Weights of a small sound classifier.
Data: 26041 training examples, 149.9 epochs.
Rows from block 12 of a small sound classifier, named by matrix and row number. Rows with one number belong to one channel. Each number is 200 + 40 x the weight over its row's rms, rounded and kept within 0 to 999. All counts start at 0.
After each channel's rows are labels from the 100 clips, of 14976, where the channel reaches its highest value: "responds to" is what is common among them; "loudest" is the band of the loudest frequency at the time of the peak. Only what is clearly more common there than usual is listed. The data: short read English sentences (LibriTTS-R). In brackets: how many of the 100, against the usual share in percent.
# convs0: first width-9 conv, stride 2 (model.blocks.12.convs.0.weight, 288x192x9, each kernel summed), inputs 0-191
# convs1: second width-9 conv (model.blocks.12.convs.1.weight, 288x288x9, transposed, each kernel summed), outputs 0-287

convs0.63,301,250,246,168,219,275,167,215,191,169,136,185,243,116,175,155,214,199,159,217,200,240,186,142,167,221,184,272,240,220,167,183,201,197,185,143,167,275,102,141,204,163,141,254,268,124,213,195,238,251,235,187,223,223,156,149,220,265,175,210,167,168,196,248,141,207,231,211,238,191,250,263,127,242,198,200,148,185,187,254,246,261,193,203,218,149,289,167,223,200,188,149,168,246,210,215,143,258,134,247,212,172,251,207,227,201,230,200,195,199,152,246,271,154,104,254,252,190,188,261,251,241,228,171,113,213,214,160,180,197,209,180,195,188,205,179,189,225,235,130,224,216,263,232,177,240,169,217,193,190,188,219,199,135,163,161,163,180,169,164,208,134,167,219,228,246,150,153,200,193,242,155,183,270,154,174,156,213,177,174,248,234,165,250,205,221,204,266,199,212,159,232
convs1.63,210,265,224,186,169,231,190,202,189,149,179,188,248,185,185,196,219,157,257,181,167,200,204,191,173,222,176,219,158,171,205,199,190,254,206,148,224,194,226,88,212,215,204,223,208,210,100,257,253,245,167,179,198,195,208,177,262,277,168,207,143,184,174,167,220,180,223,147,208,195,179,221,170,214,194,251,220,185,169,252,237,271,262,163,189,216,168,195,154,223,120,180,198,276,240,246,196,205,207,192,239,221,235,200,159,167,228,234,130,187,207,210,179,255,177,178,176,177,269,170,144,294,202,176,142,172,120,215,218,217,203,194,202,186,253,171,201,161,103,111,213,223,260,174,152,192,284,201,136,117,207,193,236,210,173,160,200,72,152,222,208,183,154,146,219,83,166,253,212,175,249,236,225,154,137,220,176,226,192,153,314,156,178,222,246,188,133,202,178,206,190,249,178,213,203,219,220,204,193,225,208,154,189,152,140,223,237,212,170,219,176,219,161,182,197,255,216,176,333,176,247,212,223,202,194,236,209,265,196,224,206,219,238,95,214,211,266,219,148,242,153,158,199,151,156,161,229,222,195,207,188,179,262,123,120,215,169,211,233,185,215,159,222,141,191,177,216,187,207,244,161,254,114,141,180,174,201,212,117,252,257,255,239,213,257,218,152,226
responds to: voice: female (100 vs 54)
loudest: 250 to 500 Hz (29 vs 11.6)

convs0.102,166,121,125,213,246,270,249,274,227,142,205,239,198,199,229,119,233,236,214,143,216,222,126,179,140,122,183,160,197,221,205,106,234,167,232,259,168,240,297,174,184,175,210,141,143,172,204,179,258,243,204,164,176,238,181,210,188,187,270,192,185,179,179,264,246,194,175,152,209,191,215,242,171,209,188,219,194,260,177,286,167,106,173,260,228,231,159,213,226,274,238,194,251,231,107,190,208,226,214,181,218,205,212,231,223,172,229,232,239,128,198,287,162,173,227,211,200,94,206,192,146,153,164,288,207,262,259,187,127,193,188,172,241,174,219,188,247,178,182,281,150,285,190,226,207,242,187,193,237,138,185,211,182,166,150,240,235,211,153,226,233,190,214,170,165,180,202,164,209,173,174,147,215,151,181,209,217,201,184,201,164,241,217,165,206,188,191,198,233,268,213,211
convs1.102,211,164,215,148,223,216,195,201,164,172,205,248,212,305,150,204,135,190,187,176,145,322,241,178,228,200,330,184,250,179,170,251,143,239,152,176,202,229,214,188,134,139,178,241,185,208,275,143,178,192,226,218,151,213,82,221,254,263,216,275,181,203,178,177,245,236,173,168,167,171,164,289,177,122,227,186,151,183,174,213,200,199,218,153,189,241,234,224,204,191,208,232,224,154,191,199,225,240,234,213,179,220,169,162,302,181,277,187,154,182,255,141,210,191,212,191,202,179,190,251,186,183,158,260,222,196,236,203,212,161,182,221,216,211,231,210,211,216,184,166,183,274,165,228,252,155,236,131,231,156,143,250,158,117,143,197,219,292,178,153,252,137,206,224,240,204,265,176,192,180,268,179,211,203,156,192,217,196,131,220,208,184,188,173,184,172,165,233,202,203,304,158,126,256,168,272,166,125,225,208,172,169,163,192,149,204,152,207,202,213,122,195,208,216,237,193,193,202,265,239,162,156,138,99,88,226,189,177,264,217,165,218,209,185,187,158,197,172,181,217,178,154,194,205,227,158,212,208,235,177,157,164,208,139,140,129,226,198,138,196,248,128,208,242,198,222,201,259,167,196,226,232,235,158,231,195,155,167,128,183,238,241,188,161,197,210,195,178
responds to: voice: female (100 vs 54)
loudest: 250 to 500 Hz (31 vs 11.6)

convs0.215,199,206,196,187,232,187,188,153,184,170,179,169,206,227,205,277,173,225,200,215,215,259,270,215,144,187,206,228,287,160,193,168,155,300,207,177,286,172,169,90,232,158,200,224,166,201,196,188,240,216,179,191,199,182,229,178,221,198,138,246,244,206,264,186,144,150,293,116,172,169,223,218,235,189,239,175,156,175,224,143,215,179,221,161,196,111,181,220,165,173,204,216,224,215,173,198,221,211,242,223,137,223,197,155,212,208,177,183,211,92,171,234,211,198,198,288,147,231,220,170,164,193,230,166,126,248,227,205,262,248,181,221,215,238,171,240,214,148,222,218,155,165,308,263,240,200,187,162,254,272,225,188,185,158,172,142,208,238,208,217,300,238,256,228,201,165,223,242,269,167,157,229,162,320,146,184,163,235,196,230,228,212,123,197,196,228,216,225,209,190,161,247
convs1.215,155,188,260,260,229,228,187,173,252,140,231,192,176,160,218,190,225,156,241,121,209,168,186,229,191,199,253,243,176,245,168,176,224,202,190,184,179,275,147,203,194,118,236,149,183,233,152,227,227,181,217,191,238,191,213,251,197,34,195,197,196,108,213,188,272,147,143,195,194,205,230,101,266,232,189,244,209,198,214,243,190,203,250,216,131,182,205,190,203,151,101,163,200,227,208,181,240,184,236,193,214,232,255,151,260,223,239,226,153,143,172,177,190,207,216,197,208,176,289,176,136,227,213,235,120,223,194,188,211,165,237,190,226,259,187,241,208,234,183,146,203,207,198,287,273,186,235,188,133,202,172,262,199,143,189,225,209,255,193,213,153,125,149,186,217,96,201,236,212,182,269,197,162,255,184,227,223,187,208,219,140,200,179,252,197,141,193,191,176,199,141,201,177,221,221,181,174,190,210,245,221,199,202,145,63,163,189,146,199,219,178,219,179,185,244,249,230,191,109,189,186,230,222,199,225,226,154,228,212,186,186,221,228,313,203,277,257,157,211,206,217,207,191,96,183,194,214,260,125,272,143,163,212,185,211,167,137,252,206,195,217,215,252,253,252,284,282,163,211,182,196,195,227,191,237,186,203,228,230,185,199,213,164,203,291,213,219,198
responds to: voice: female (100 vs 54)
loudest: 250 to 500 Hz (34 vs 11.6)

convs0.155,137,200,182,233,194,144,158,210,238,212,233,183,167,229,238,165,245,124,175,167,219,215,159,225,189,181,206,236,133,203,160,163,220,220,207,160,208,204,231,182,211,184,242,144,186,243,136,183,153,160,199,196,246,109,217,193,170,143,226,129,201,147,202,182,75,173,174,249,189,205,209,136,211,141,178,174,175,217,231,166,172,209,164,169,237,194,109,198,177,169,257,204,191,170,198,141,178,234,250,140,214,202,125,167,168,205,185,182,261,220,286,228,159,204,163,134,191,206,167,146,163,155,237,221,117,177,197,169,191,182,251,188,214,120,208,235,181,178,83,180,193,188,214,195,239,196,128,175,254,256,203,282,218,180,155,248,233,173,173,253,160,204,208,169,246,217,110,232,203,159,142,155,184,137,222,156,195,228,179,160,233,163,180,261,135,216,255,229,223,168,196,314
convs1.155,160,243,234,284,229,285,209,253,237,193,164,278,166,229,249,200,218,220,174,237,220,235,225,249,167,266,253,224,227,220,245,158,163,161,211,167,188,250,187,172,229,181,219,165,246,120,200,218,215,244,206,276,214,165,276,242,173,156,237,298,181,227,207,173,211,206,179,202,222,243,253,202,198,184,207,216,182,236,185,227,158,292,200,199,178,195,118,230,168,161,136,230,167,230,263,189,287,263,257,245,226,222,240,229,219,158,174,220,153,207,151,291,208,199,224,153,231,252,149,188,211,189,189,300,39,223,183,210,185,201,145,187,206,256,224,236,173,211,177,179,210,205,205,233,189,192,170,270,157,252,260,188,252,195,207,205,234,274,207,225,191,204,188,233,279,83,230,199,228,203,215,221,193,223,208,150,182,232,243,207,184,213,238,153,212,205,263,210,235,243,213,176,211,153,177,260,155,209,222,178,232,216,221,259,128,230,191,253,199,242,180,241,283,244,232,154,175,221,245,259,168,230,253,210,186,178,202,248,227,165,251,214,194,220,218,312,122,209,179,208,218,203,231,141,231,228,208,231,220,188,234,180,215,164,225,221,232,173,198,275,193,214,148,299,187,206,270,206,277,236,182,265,223,153,175,269,180,122,228,224,211,205,173,205,143,177,156,198
responds to: voice: male (100 vs 46)
loudest: 250 to 500 Hz (36 vs 11.6)

convs0.190,168,259,120,157,176,239,300,163,290,155,265,193,217,216,236,202,187,166,200,288,230,153,281,168,204,194,184,211,252,231,163,151,188,170,161,212,179,161,237,264,248,238,236,192,247,172,186,172,260,249,210,217,167,145,151,197,282,201,149,168,177,169,158,208,233,157,228,215,176,319,231,228,243,240,205,126,211,183,157,144,219,152,181,181,198,239,174,126,178,227,191,197,258,195,202,231,217,125,230,219,177,177,194,219,254,109,146,211,158,203,174,215,144,233,204,174,92,192,199,187,238,205,242,228,181,177,250,228,205,237,212,150,197,183,209,149,271,168,294,243,231,155,213,200,141,178,204,202,182,185,216,285,214,99,187,190,201,241,210,209,190,171,128,204,156,184,252,183,246,179,108,194,157,209,166,197,205,244,168,208,216,204,212,152,222,255,230,227,192,209,167,175
convs1.190,160,36,225,225,243,222,232,199,202,143,213,144,238,200,193,175,263,169,193,150,149,162,246,258,178,207,151,207,147,195,200,181,175,209,273,239,203,196,137,221,183,192,227,213,204,212,165,158,201,175,224,201,214,262,194,225,238,169,208,189,186,108,243,220,201,134,197,239,256,202,161,168,138,120,221,203,180,187,201,150,151,127,252,245,145,208,190,206,226,140,166,234,202,323,207,147,162,206,191,207,206,234,203,205,233,187,228,149,197,147,182,183,163,135,171,198,203,129,213,239,244,143,153,173,167,235,122,254,176,166,197,198,109,215,219,204,239,176,137,244,172,216,131,201,222,236,181,179,249,139,180,224,229,242,160,264,208,176,203,185,193,239,200,181,127,192,193,168,222,189,248,217,207,217,167,205,190,187,80,159,215,220,121,254,239,185,230,258,180,213,167,170,231,206,186,141,224,182,177,148,266,237,134,132,130,191,192,184,186,170,255,210,180,207,230,140,191,280,181,137,194,157,140,208,83,167,147,221,198,175,121,221,187,289,230,250,167,186,214,221,114,223,167,171,180,175,247,231,198,180,154,206,189,169,186,216,284,208,78,178,199,182,195,274,182,213,223,212,178,212,167,178,203,149,191,169,179,180,205,217,140,224,172,173,214,122,210,198
responds to: voice: female (100 vs 54)
loudest: 250 to 500 Hz (30 vs 11.6)

convs0.136,164,201,183,198,209,198,188,246,236,135,218,163,203,235,167,171,239,164,186,165,206,220,185,218,104,179,158,171,229,292,188,173,148,170,201,159,201,209,141,160,237,167,241,242,134,239,210,156,200,219,265,220,247,236,226,201,197,193,286,211,230,233,233,167,234,214,212,210,252,202,254,244,165,224,264,226,226,222,186,260,243,203,220,243,163,163,114,150,198,198,231,109,196,223,169,247,148,214,137,199,174,178,300,213,197,208,221,168,147,196,191,223,219,160,133,236,160,182,229,181,180,209,250,205,158,244,212,225,194,98,198,147,236,219,208,212,185,225,206,48,143,231,204,149,182,175,180,190,164,180,125,211,166,195,235,216,144,175,142,196,207,203,264,259,223,291,233,242,227,143,204,87,222,206,152,188,182,182,210,161,179,224,178,219,288,153,132,181,199,236,175,259
convs1.136,229,205,243,269,142,262,237,142,209,160,216,248,235,191,228,177,288,207,197,219,176,182,198,191,165,207,212,231,221,229,188,194,163,209,248,207,215,216,188,121,192,146,227,140,185,228,155,228,248,228,174,279,243,136,230,173,271,226,179,228,186,220,202,165,233,231,233,216,202,235,198,164,213,187,194,223,182,143,201,278,255,268,271,190,202,166,206,145,203,213,77,219,202,214,227,238,225,197,194,187,264,237,166,209,217,250,231,184,177,177,225,259,164,223,197,206,253,217,227,201,146,245,237,202,163,176,113,227,214,306,228,213,249,205,227,202,190,180,132,93,229,182,192,259,220,256,218,196,188,225,178,219,178,241,220,172,149,158,247,229,209,193,138,206,201,40,137,203,204,246,271,198,211,242,184,206,196,187,144,216,157,142,206,240,240,219,157,234,219,199,249,189,158,199,234,177,207,200,167,214,209,195,194,148,137,180,172,157,217,172,198,242,200,181,169,276,232,212,238,257,201,229,262,161,162,172,192,200,227,284,225,311,203,238,121,232,206,193,193,261,231,130,168,115,168,247,153,220,204,250,124,182,284,188,179,197,67,226,230,155,183,197,227,156,260,275,202,218,219,173,213,251,169,195,159,206,161,230,175,233,237,224,199,213,311,228,215,182
responds to: voice: female (100 vs 54)
loudest: 250 to 500 Hz (31 vs 11.6); 500 to 1000 Hz (27 vs 6.6)