A small sound classifier, trained from scratch: arch tc_resnet, 26041 training examples.
Rows from block 9 of a small sound classifier, named by matrix and row number. Rows with one number belong to one channel. Each number is 500 + 40 x the weight over its row's rms, rounded and kept within 0 to 999. All counts start at 0. Numbers have three digits each.
Before each channel's rows are labels from the 100 clips, of 14976, where the channel reaches its highest value: "top examples" is what is common among them. Only what is clearly more common there than usual is listed. The data: short read English sentences (LibriTTS-R).
# convs0: first width-9 conv (model.blocks.9.convs.0.weight, 192x192x9, each kernel summed), inputs 64-127
# convs1: second width-9 conv (model.blocks.9.convs.1.weight, 192x192x9, transposed, each kernel summed), outputs 64-127

top examples: voice: male
convs0.148:493472510514498535497532488513507492460458520526508463503443543442457467491499446531511528487500540496437528446494496495506515526575474536532456476490517520607516500469588526544421456532463460
convs1.148:489536457412478536456511506511582538484504468601467455435504479563505519543513557452477450566466555484520546559568496547508507487395448494462504477479495419559443552528484485527503491590380529

top examples: voice: female
convs0.137:535524489530565518482452517560479567520540427545475423430513479555479567494527466531499535470573506450502536530509538497480453530514490492478554508467500453447469519462517474445513521409504486
convs1.137:498401493472481457516531488470493468495485494572469504505552605525532413467559534436519508564508471526516526566554531500536498480537503471488565518530462559516576460523469472487558526504556465

top examples: voice: female
convs0.37:491501531432511503494501431484509507480522480551588505580433531506426426562471504478465478536454454474504519507479486528546500487426458470469534508519527458522456580514477453407599535472448510
convs1.37:489456468529467486411454624483501471516540435516528474455575442442522410470481513457460528523482438500530486510465501518438491479548526570500558482466435443535491528448525484537512561477471550

top examples: voice: female
convs0.162:519489543493499449552499514528465498396496505564558446559464487495508528513443561533514473549480526501504433467439438480503533477473561490483570586482476537470506514460509490442549562481486575
convs1.162:486519440485478535465493517457486534507512493504503472448489460589416470460518497468464500479479492511493543548574555508438485503530422461479448555528492507522494503501447537507504494520492504

top examples: voice: female
convs0.144:517498557496529462538451423525470492459559522517424505421493449570505542437496461468395490513509513507461502518476496511465466451564525422456522502471462495476506527486513434460490588419450481
convs1.144:545495494551443510540532481447480522493454517561505433430497591514486473484538565533525440460521452470525529571532567532528417483510518505441498512494482508591534488496488503534565513523482517

top examples: voice: male
convs0.76:521498489566415505512561478542493455476511565508400519445479512499558517471532529504457469431519448523474503426530582513433503503538503449474521481501554525512382524536480481444557463527470460
convs1.76:491499493442497560510529473416556522492452519532450477442466523491483488496462482526461475516495463496466496607456418483471445475488531495505451530427547521536501553498481464471530482552402545

top examples: voice: female
convs0.158:538512488450479500541502464485489466483517478491443473445511474489499469397492465429492533491537455499509530491525483449443505498481451526515414507535530548500478459564476473467419514432495467
convs1.158:502547559553518461533479514529496466524432523636503484532481553511528553566543506555473450428464512495512506528550527498508467512498509482519489529464512443511461540508469507475489414488524467

top examples: voice: male
convs0.149:458436548508519571553539504437516522547484507489507471500479487471499503483474532505510469446452502496462473507475536529499532486524522544510548450525587531552367545522457413558393455523516464
convs1.149:510490464518514516412485527484480512471465435530567497473513508568538501486459501526454554508483532481521526560529353474472479462488496453562498484540508428494491579525502433439503463513522462

top examples: voice: male
convs0.164:524502502458459519489448473410426464488502493495464427445456574487501497493456488458471515540565466439458452490517489554543527437465481526517489463484498430507504450486465475568519486523513453
convs1.164:532512551531497486481526522546505471521472528517545532486535600452568521526526504533511505462486568521506541593618531466482511480529487509475481506479571423473468564533489511536492463498488518

top examples: voice: male
convs0.155:475450474466508463514493451508466515560450449397494489522558495496477507511526429501475507537503490502474446507497488488473495493506434506503451506494398493436441506448549499512514505503578462
convs1.155:520439473525504500518523545562473432569517470440550513510504623483588459536526493563558530515516474509509446527601484533614516489504494542529527520502533462471538519527473499509528457497592481

top examples: voice: female
convs0.0:500536501486451479528530428427531494490454526444514389452485450518520454420551519463448460474552454487484483499493553475440520524469498462483539412499472535561521508490518541451506491485483532
convs1.0:534524531517490572541502524553489531523509550501516541525495480441495542465490528570520554537485482584525580589526485479559455494466493490447548552481515477468509519533434493477533431515509461

top examples: voice: female
convs0.22:540492500541469547504509537505483552549473469483473518397454507529453506444525470507514509508512525507555484568500594502515542495512530454539536527510545504478504412527515485503464558509516546
convs1.22:508478509493482457467514499413488478470493481525492507413554537539562441570558482471483468493489470490516466471573474478550430471515474443491541500451507555540433490499450503486600453542564431