{"arch": "tc_resnet", "model": "sound classifier", "dataset": "short read English sentences (LibriTTS-R)", "train_examples": 26041, "n_mels": 80, "hop_length": 160, "input": "log_mel", "spec_augment": true, "win_length": 512, "targets": ["voice"], "num_classes": 2, "norm": "batchnorm", "activation": "elu", "depths": [6, 6, 6], "kernel_size": 9, "stem": "single", "widths": [128, 192, 288], "mixing": "cutmix", "label_smoothing": 0.1, "loss": "cross_entropy", "init": "trunc_normal_002", "residual_init": "none", "optimizer": "muon", "muon_scale": "match_rms_adamw", "lr": 0.005, "momentum": 0.9, "nesterov": false, "orthogonalizer": "polar_express", "adamw_lr_other_params": 0.0012, "grad_clip": 1.0, "steps": 30500, "batch_size": 128, "epochs": 149.9, "lr_schedule": "poly", "final_lr_fraction": 0.01, "warmup_steps": 1520, "weight_decay": 0.05, "adamw_weight_decay_other_params": 0}
Rows from block 11 of a small sound classifier, named by matrix and row number. Rows with one number belong to one channel. Each number is 500 + 50 x the weight over its row's rms, rounded and kept within 0 to 999. All counts start at 0. Numbers have three digits each.
After each channel's rows are labels from the 100 clips, of 14976, where the channel reaches its highest value: "top examples" is what is common among them. Only what is clearly more common there than usual is listed. The data: short read English sentences (LibriTTS-R). In brackets: how many of the 100.
# convs0: first width-9 conv (model.blocks.11.convs.0.weight, 192x192x9, each kernel summed), inputs 0-95
# convs1: second width-9 conv (model.blocks.11.convs.1.weight, 192x192x9, transposed, each kernel summed), outputs 0-95

convs0.34:406383470527450499458536480510481459510456483542478493534470458522557498490486531519363432392516540467566465516437559558461598654465617459538530529550561502497485564475474476526492517464443532489509521499409531581526476418527502386494544577540389514496452449508484463451502554440510493507
convs1.34:597547508539528529482547562451495550529553540488588592501547494404516550538413374448647467537426505389459481490595442484526473445551470512461461442494473511515499425531517500453514461544552506464606535456500540427524491568518411524516521477543489389575442533505523453581501472538514356547
top examples: voice: female (100)

convs0.50:518512498484568509481456480552533566504528497464528529501505494490517602567407456534450520523562523436497527497505429493514496386482590548498477455492548581515445459612426464541459523455539639492504577539422536472562532548479512583553518382485446490561541537527506585508429496480480569473
convs1.50:429525533486492450468514510510520440519546518433511549531470593468521418606493521544436473447520485476465404491511504487547555435501521419538499420408531421487595449388531456437584422480499552610549367503447502444470464533587428512500390475447570445483454637495477439544444605481443541526
top examples: voice: male (100)

convs0.183:557533503505530474473393474536532489480535490587517473581461578600515523504473480467488458489498546465472493484500534624527569467523504480493532534544489507495441494476478471474402501505597418464439533483487525454542509577517503514530560625414487459520517421476447430453522619440474533496
convs1.183:474478452570450608427527511473520593523467548378482511495476399484463521544450522450455522500467440480486578547538463474397542488493485520510505424472571462494597523399501468427537457474540475571545510530494528442536479453488508490521442509495462474452414554485482563560481515582477529542
top examples: voice: male (100)

convs0.64:576555609497537576513528561476529545531515410516418475505514502496566534555499440525499474519585513499549567520420440405539467396526461459524536500584418523549562445551546528448569518450533524456511549534552504434530484560514466515501530531588467536548524528522508580452583502436428433495
convs1.64:484477404527517441486440444508557473449442452500484483560476498590326473484482474487406507409480491523540474467507495530520570481475564494503486483447544487492509479485514511559450497455556420609507461469482530562487560521542570497588448501452489434459484528453347398482552467492504581492
top examples: voice: female (100)

convs0.5:499499492456568496492609510471532394490525510593576495583464564437443485407596510541564603512496421555463554424502589515636528476448492527497544502453535504489489456469570460476533474443520586479427445539511585441505522529546471560482557533389420496472558462553426495403404528497454515473
convs1.5:450468460586441498452499497573428472453481556451531504499559423510534523510555441527497531535525479434557470411541466502491526523561497454373321483524530486468508522514433475489494450557449529547578471500456415482460421564488468515538577484525546440458435533490536497475564515475411525540
top examples: voice: male (100)

convs0.73:566459516440523474564513521467504546576476487585447565531513492565457490490535504479395539548531492546550512477552599403511488411437584490475555457531575533548551462594421518392521590536474537527494548586597473480459453570528517532565478491460435449627488495577527514537401489524479477581
convs1.73:501562477567551527495486485500505531485513449480505520489514558492510525415534597561574503461540472456430465398480464500436564515476498400481504537441554433521455451448522530556525460549454374540459447490426565570491502538594398497453485506462421558507554556468502524456427572434425534476
top examples: voice: female (94)

convs0.28:503488523449448460496397425480503435482462556393493467503559422518479524562460469551581558579449516446477485535400484551541537395469472460560553462395500511442432510486441468627445454480617457509508569574503509512505534467563494512451508406430534575484557468459488446497456451595493503515
convs1.28:509531551523511515510488493526481437449556406542526485532473566491551479621529584577445479498568485538401508505505492463547429543479525565496523536543492442566425501537491460501507488505473599587475481449507511551521480566426450550557426480469601453486516598597520490562366562508518488464
top examples: voice: male (100)

convs0.138:509491442472399433492444569489532511497485514431459552528435588528487451489537537417406478416423541430453467497492471562512472631421512478413456485493484528497448516476472465474406491447539466415557407522517528462565442469466507531457457400622539531526480452495445468584508487447499474493
convs1.138:459603510517537423558564455500512554511550499526441554485520465521598466483512450482457596557542461536554583438493491487498550452525515547518485443422464435493557545480493515434503524461471602617525459463543502477451560413629512467496570520484524538513501515424536466495502407471431496499
top examples: voice: female (100)

convs0.6:557537571431508492502381527442525490567464532600486553463501501467560409406532559550565418569582542485514398480501485469505538436472564478519564453561421505483477523476488454438566556411479484531490576418522530455522611509483502486543421445444523415584485502489489481474496442549537475528
convs1.6:446555410450481551506421489482502518433425457534495580506489502504526542585480391472481583452422552548411478488526556485506392498549481484353548596608479421495504379593532465424529499540435502441538489527509442563490502529525482502530554455559432438481504528497412488541420556477464480468
top examples: voice: female (100)

convs0.108:482424471521491500534339552498538557572515445508490474524505572433593518457467478404493539561463556419602630490529489454496502495391589426610552453640448604426520469483535496520465458501517460538534498526524533531399483488485474515457505484468432480527471543424484471490454491522472478567
convs1.108:539516522532481563548352435467457462519511439562475512571460423456507529420454477488489505481573464553484601552497553518489457501493394614457474541482461498539386456571468527571439501558400513412459497525534515523551517540488450537587547635510428410490442526537511440486511628515491475501
top examples: voice: female (100)

convs0.38:586499585460509506510551503485591442500522511539533399554482546453536501582468460550439540500497541525448459475483575579499533501483546575481503461433486525518572512517462452523650494523473437509507434524511599499495570565544502468589530553542467494475540425473495531550504522503417460374
convs1.38:493540472604435481398501504518549557471335446429475468506594464554488501477519559473513507499528444447413443566524365473492580493541481491483548507427580618524485458430466441432444486474450348569500527511517472454514521547555476507500400445474481517536512593447499439492473514511406505545
top examples: voice: male (87)

convs0.83:429514454556469521440463530516543444459487547284422524484543451506464569436523477467504476499508501505487515571411478486439555549585595507495475448416540497500483570489544446561423447481580471468496465454447543516501499439513537496477572509498527530421571467512447490440473504559487515489
convs1.83:498490572487505447527453537495499478465552509609549489446518560482527509555474572484525443532543475474475458510485577499516524516439509532435520520505492511564440464542507534548494469543444501566386549525533501534546558516423403521519495564491506569572520724518572467533523572553519491468
top examples: voice: male (100)

convs0.120:448484492443535486544372530554419453471468464491523500445399531414496441485461475417588468525425453481479468531504496459501507540512556494480467509467497541545441495493428503423456513549523587479524512585524515474571486468518493513456512301430534365473469463516518388598476467536520602441
convs1.120:420508435653560467464417446515534385547505457509550490537470490428575536491414531484481499469552492473544432458468514619470580426519516420554494574488565515550472489515487514394486511508555453578455542422474532526547480569473562553502498519462503466526538582519435490450483610525482513434
top examples: voice: male (100)

convs0.186:607600594505517450566483498514598503611514436464506439435506416453516466504460590592509529538547478563509522536362553501497481442521456455537484478470498496507474482432501459502419472545486563464482469556532474475513509491558513508448413442561581524555566483381477586457525467549501528474
convs1.186:467560519433510467480486434427538455497487444545508528543539531562460474567545533501593596489557455464474408525541452607532391451465426453355468517656497471482421394541471549544497485421505556447488489506420489459466588386448484526588488389537424515492528519530544521434447581512396492528
top examples: voice: female (94)

convs0.114:503498326462501497478417499482420450501525505566422443460436568474447461494505502549485428539490510427459471499513568551356561535483504489540536447450494499572417509473358494428519474502459523470505475449508397500493485517503462479484492522477477465474553471424470497567449451472454529529
convs1.114:606601471504488543546525517581547473485573488459453454523504468453541452445546470470528442468629473547503499498469471347516438457560502510599593490497530511464525499517517523381450500504546516541489518543500454418513502599494625561449517500670597485452463545587532546482510447474452446477
top examples: voice: female (100)

convs0.188:458549676465509563495434494521498505473508495465526473528420451441464514484504503536547544605522477533516539505528590432487562531430522495475548493521550481524573434472549506393597465601421505507485463490503473524488558585467502539513597532527474420490445503573461431499505486470472481519
convs1.188:516433371634504522482433476565532448490451496504529491487518458537547484453439426502425534464482480391469481478480485558525555465470583421529521494434540532507441495458542492485467512560542348513452488512536494522541511361501489488452477551496538570476504518471499492509561533543478508447
top examples: voice: male (100)

convs0.176:474473522498554525590531555465482580508541488521438575474396449479483490492560458406539497583538485580551534512434431449495507542461429436528536563438391536545499529561479588503519511510434560538482588516564515564475573545529575482511526456466585360513422548552630425502503451476550483618
convs1.176:573444486571476454522520518505444506551513488578499531503504506451522476507469503534568456487478497495493399534489531494513422493471602498363419493591480482516500424549508519654554451482416459414513487478442450466465465377470393534423535522460488472474498472444456510572472645585500560462
top examples: voice: female (100)

convs0.17:506539573493540439514509572511488530514523499423466532556422485453436458540532420488643413405421509535515472521482534435500459547528411576554478543510485536512552556547537521503484474473448556540515509575471501513494498583451609507497498395491550474461420583476460503450466466459522408487
convs1.17:458438416514463408463546501502424535503470541545469431478529505593524514450488452515482467500516564471506466546482421442526496562499523446518453495500538474483477529438506519586530523565427442590498471439509474495506463364600454474512549494484404581503499609477403537490455499511487513550
top examples: voice: female (100)

convs0.92:551521500526486474519419419491426512513379409531540463528516436399476428539455441506501447417609605456488528491568463475470525452417467446517566517550597578514452462536557585466551467430488504489553523560451467550465515448584490474556549524532546525506541483474522451483466457523553472502
convs1.92:526501486402461609452434541428570460514530533483500470541502581475489566518522558556539509547484439512463529463524458452585475558513547558499447483500471406496473450429466496415464470527413528557445546431532546536467470569559574509550555556469439453632469645536437473504512558462481429533
top examples: voice: female (100)

convs0.30:524472518450494480465508504330540490438529487443492519490565500482508513504492423546599460532438396499508485547492583448510424493443418561533479515511393475514539517512390549484498522521425613582432572409475442472532482582562488488446438500517517494420507568420454584574462438482400513560
convs1.30:481472479574431478428543563545467515504490486498451446538488500604548393431530455556501452488634508551546412512438497431504461528568545572525528442517629503521472537423510539448478480483388544519426468534527534528459563498428576516519545481504420553482481604592486461443520572508579537494
top examples: voice: female (100)

convs0.3:389510543519481544609512556523457528562377410491533562476473527528444471473553524539640533428568478524539539508419446431512459429539480477478568508625550402515479529464471584444529536491470487517574465584498447547518535468547461468404612524474429486516529504506519420471585543481551508659
convs1.3:520454448505494460502360485428503410401516441494483467483469552493509558495447537587514481547510504482525582556561481493523560532467472520440466490473483593488501484531481506581423467417475463581528530451478513618497504580540501501572435587437584504505460565496458488604476415474487472456
top examples: voice: female (100)

convs0.48:570532402470567509525483585452515516485527508522477597531449504357469474431545485485469407546483536420555534423497472511402499534447557418521453469409514472461528459520453517389418445452524514518577483560512434511451410482470522543476535588454488443504459487480504554503470420522517479528
convs1.48:540380453557541557461467421507520411577543424555520407543454428493488470512440431463544481465595522517415442524543520494539527493540509462537492510484474489487507456469552559506533525560458518445369483527558505492498500528486592456529439528539514456453540591522440628485573556503575506507
top examples: voice: female (100)

convs0.104:490559529507497589472410470618496488451511502463460483493499469435538503507555612535480583436581575490522444514517406454395540473476550485576519514563442553513508415496565521490561515466437476470513495537550461503466570543534541449571518500568553510406516539485505489528479489434530541492
convs1.104:544433506466454533547357467380453510496466441489562430564518556407482496452555481561513481511447511454514571489485478509589495518473534495435583518528455450519450392573465489413523532446456457519487535449487463554534513504615463552541488616430494487571487513504465517516568552624459508515
top examples: voice: female (100)

convs0.45:510542480452518522486442405476523531542488511488491568536459524498491555505515526529484442563550485598503504539482596517462470534597478533504572455571528526456496490389552495350478498533471489450413551519505552447535536605435456424580511459490598528503591464502626516470495521464468462426
convs1.45:519405554499477546489491449579525423422532517471472514509523436470528505548553554562434493480477465466496487476511578504526573534434562469506482465433549448529523534457425510495513431425494484574648465530470483530447457470606431577476565466486518494518378549572509535433535522507461594573
top examples: voice: male (97)

convs0.56:491484420426435597577509563449528604496439473546492566508386518437439456481495443373608430587445502543570487509559495475618511556474466461461480476571458518446523519478530451492457465448425512499470514453509457548472460568429521531507579385495457408490540538541590513532503528485516489542
convs1.56:520424481474554420521635531564500552467546446490488501519514443587522507474518462501446514450512575579463528550401496521422541450459510523460473540480514506516505512510473566654435512482525416559517548506554542425453460338541524449445549496483457473510526499468502556532494529479531447521
top examples: voice: female (97)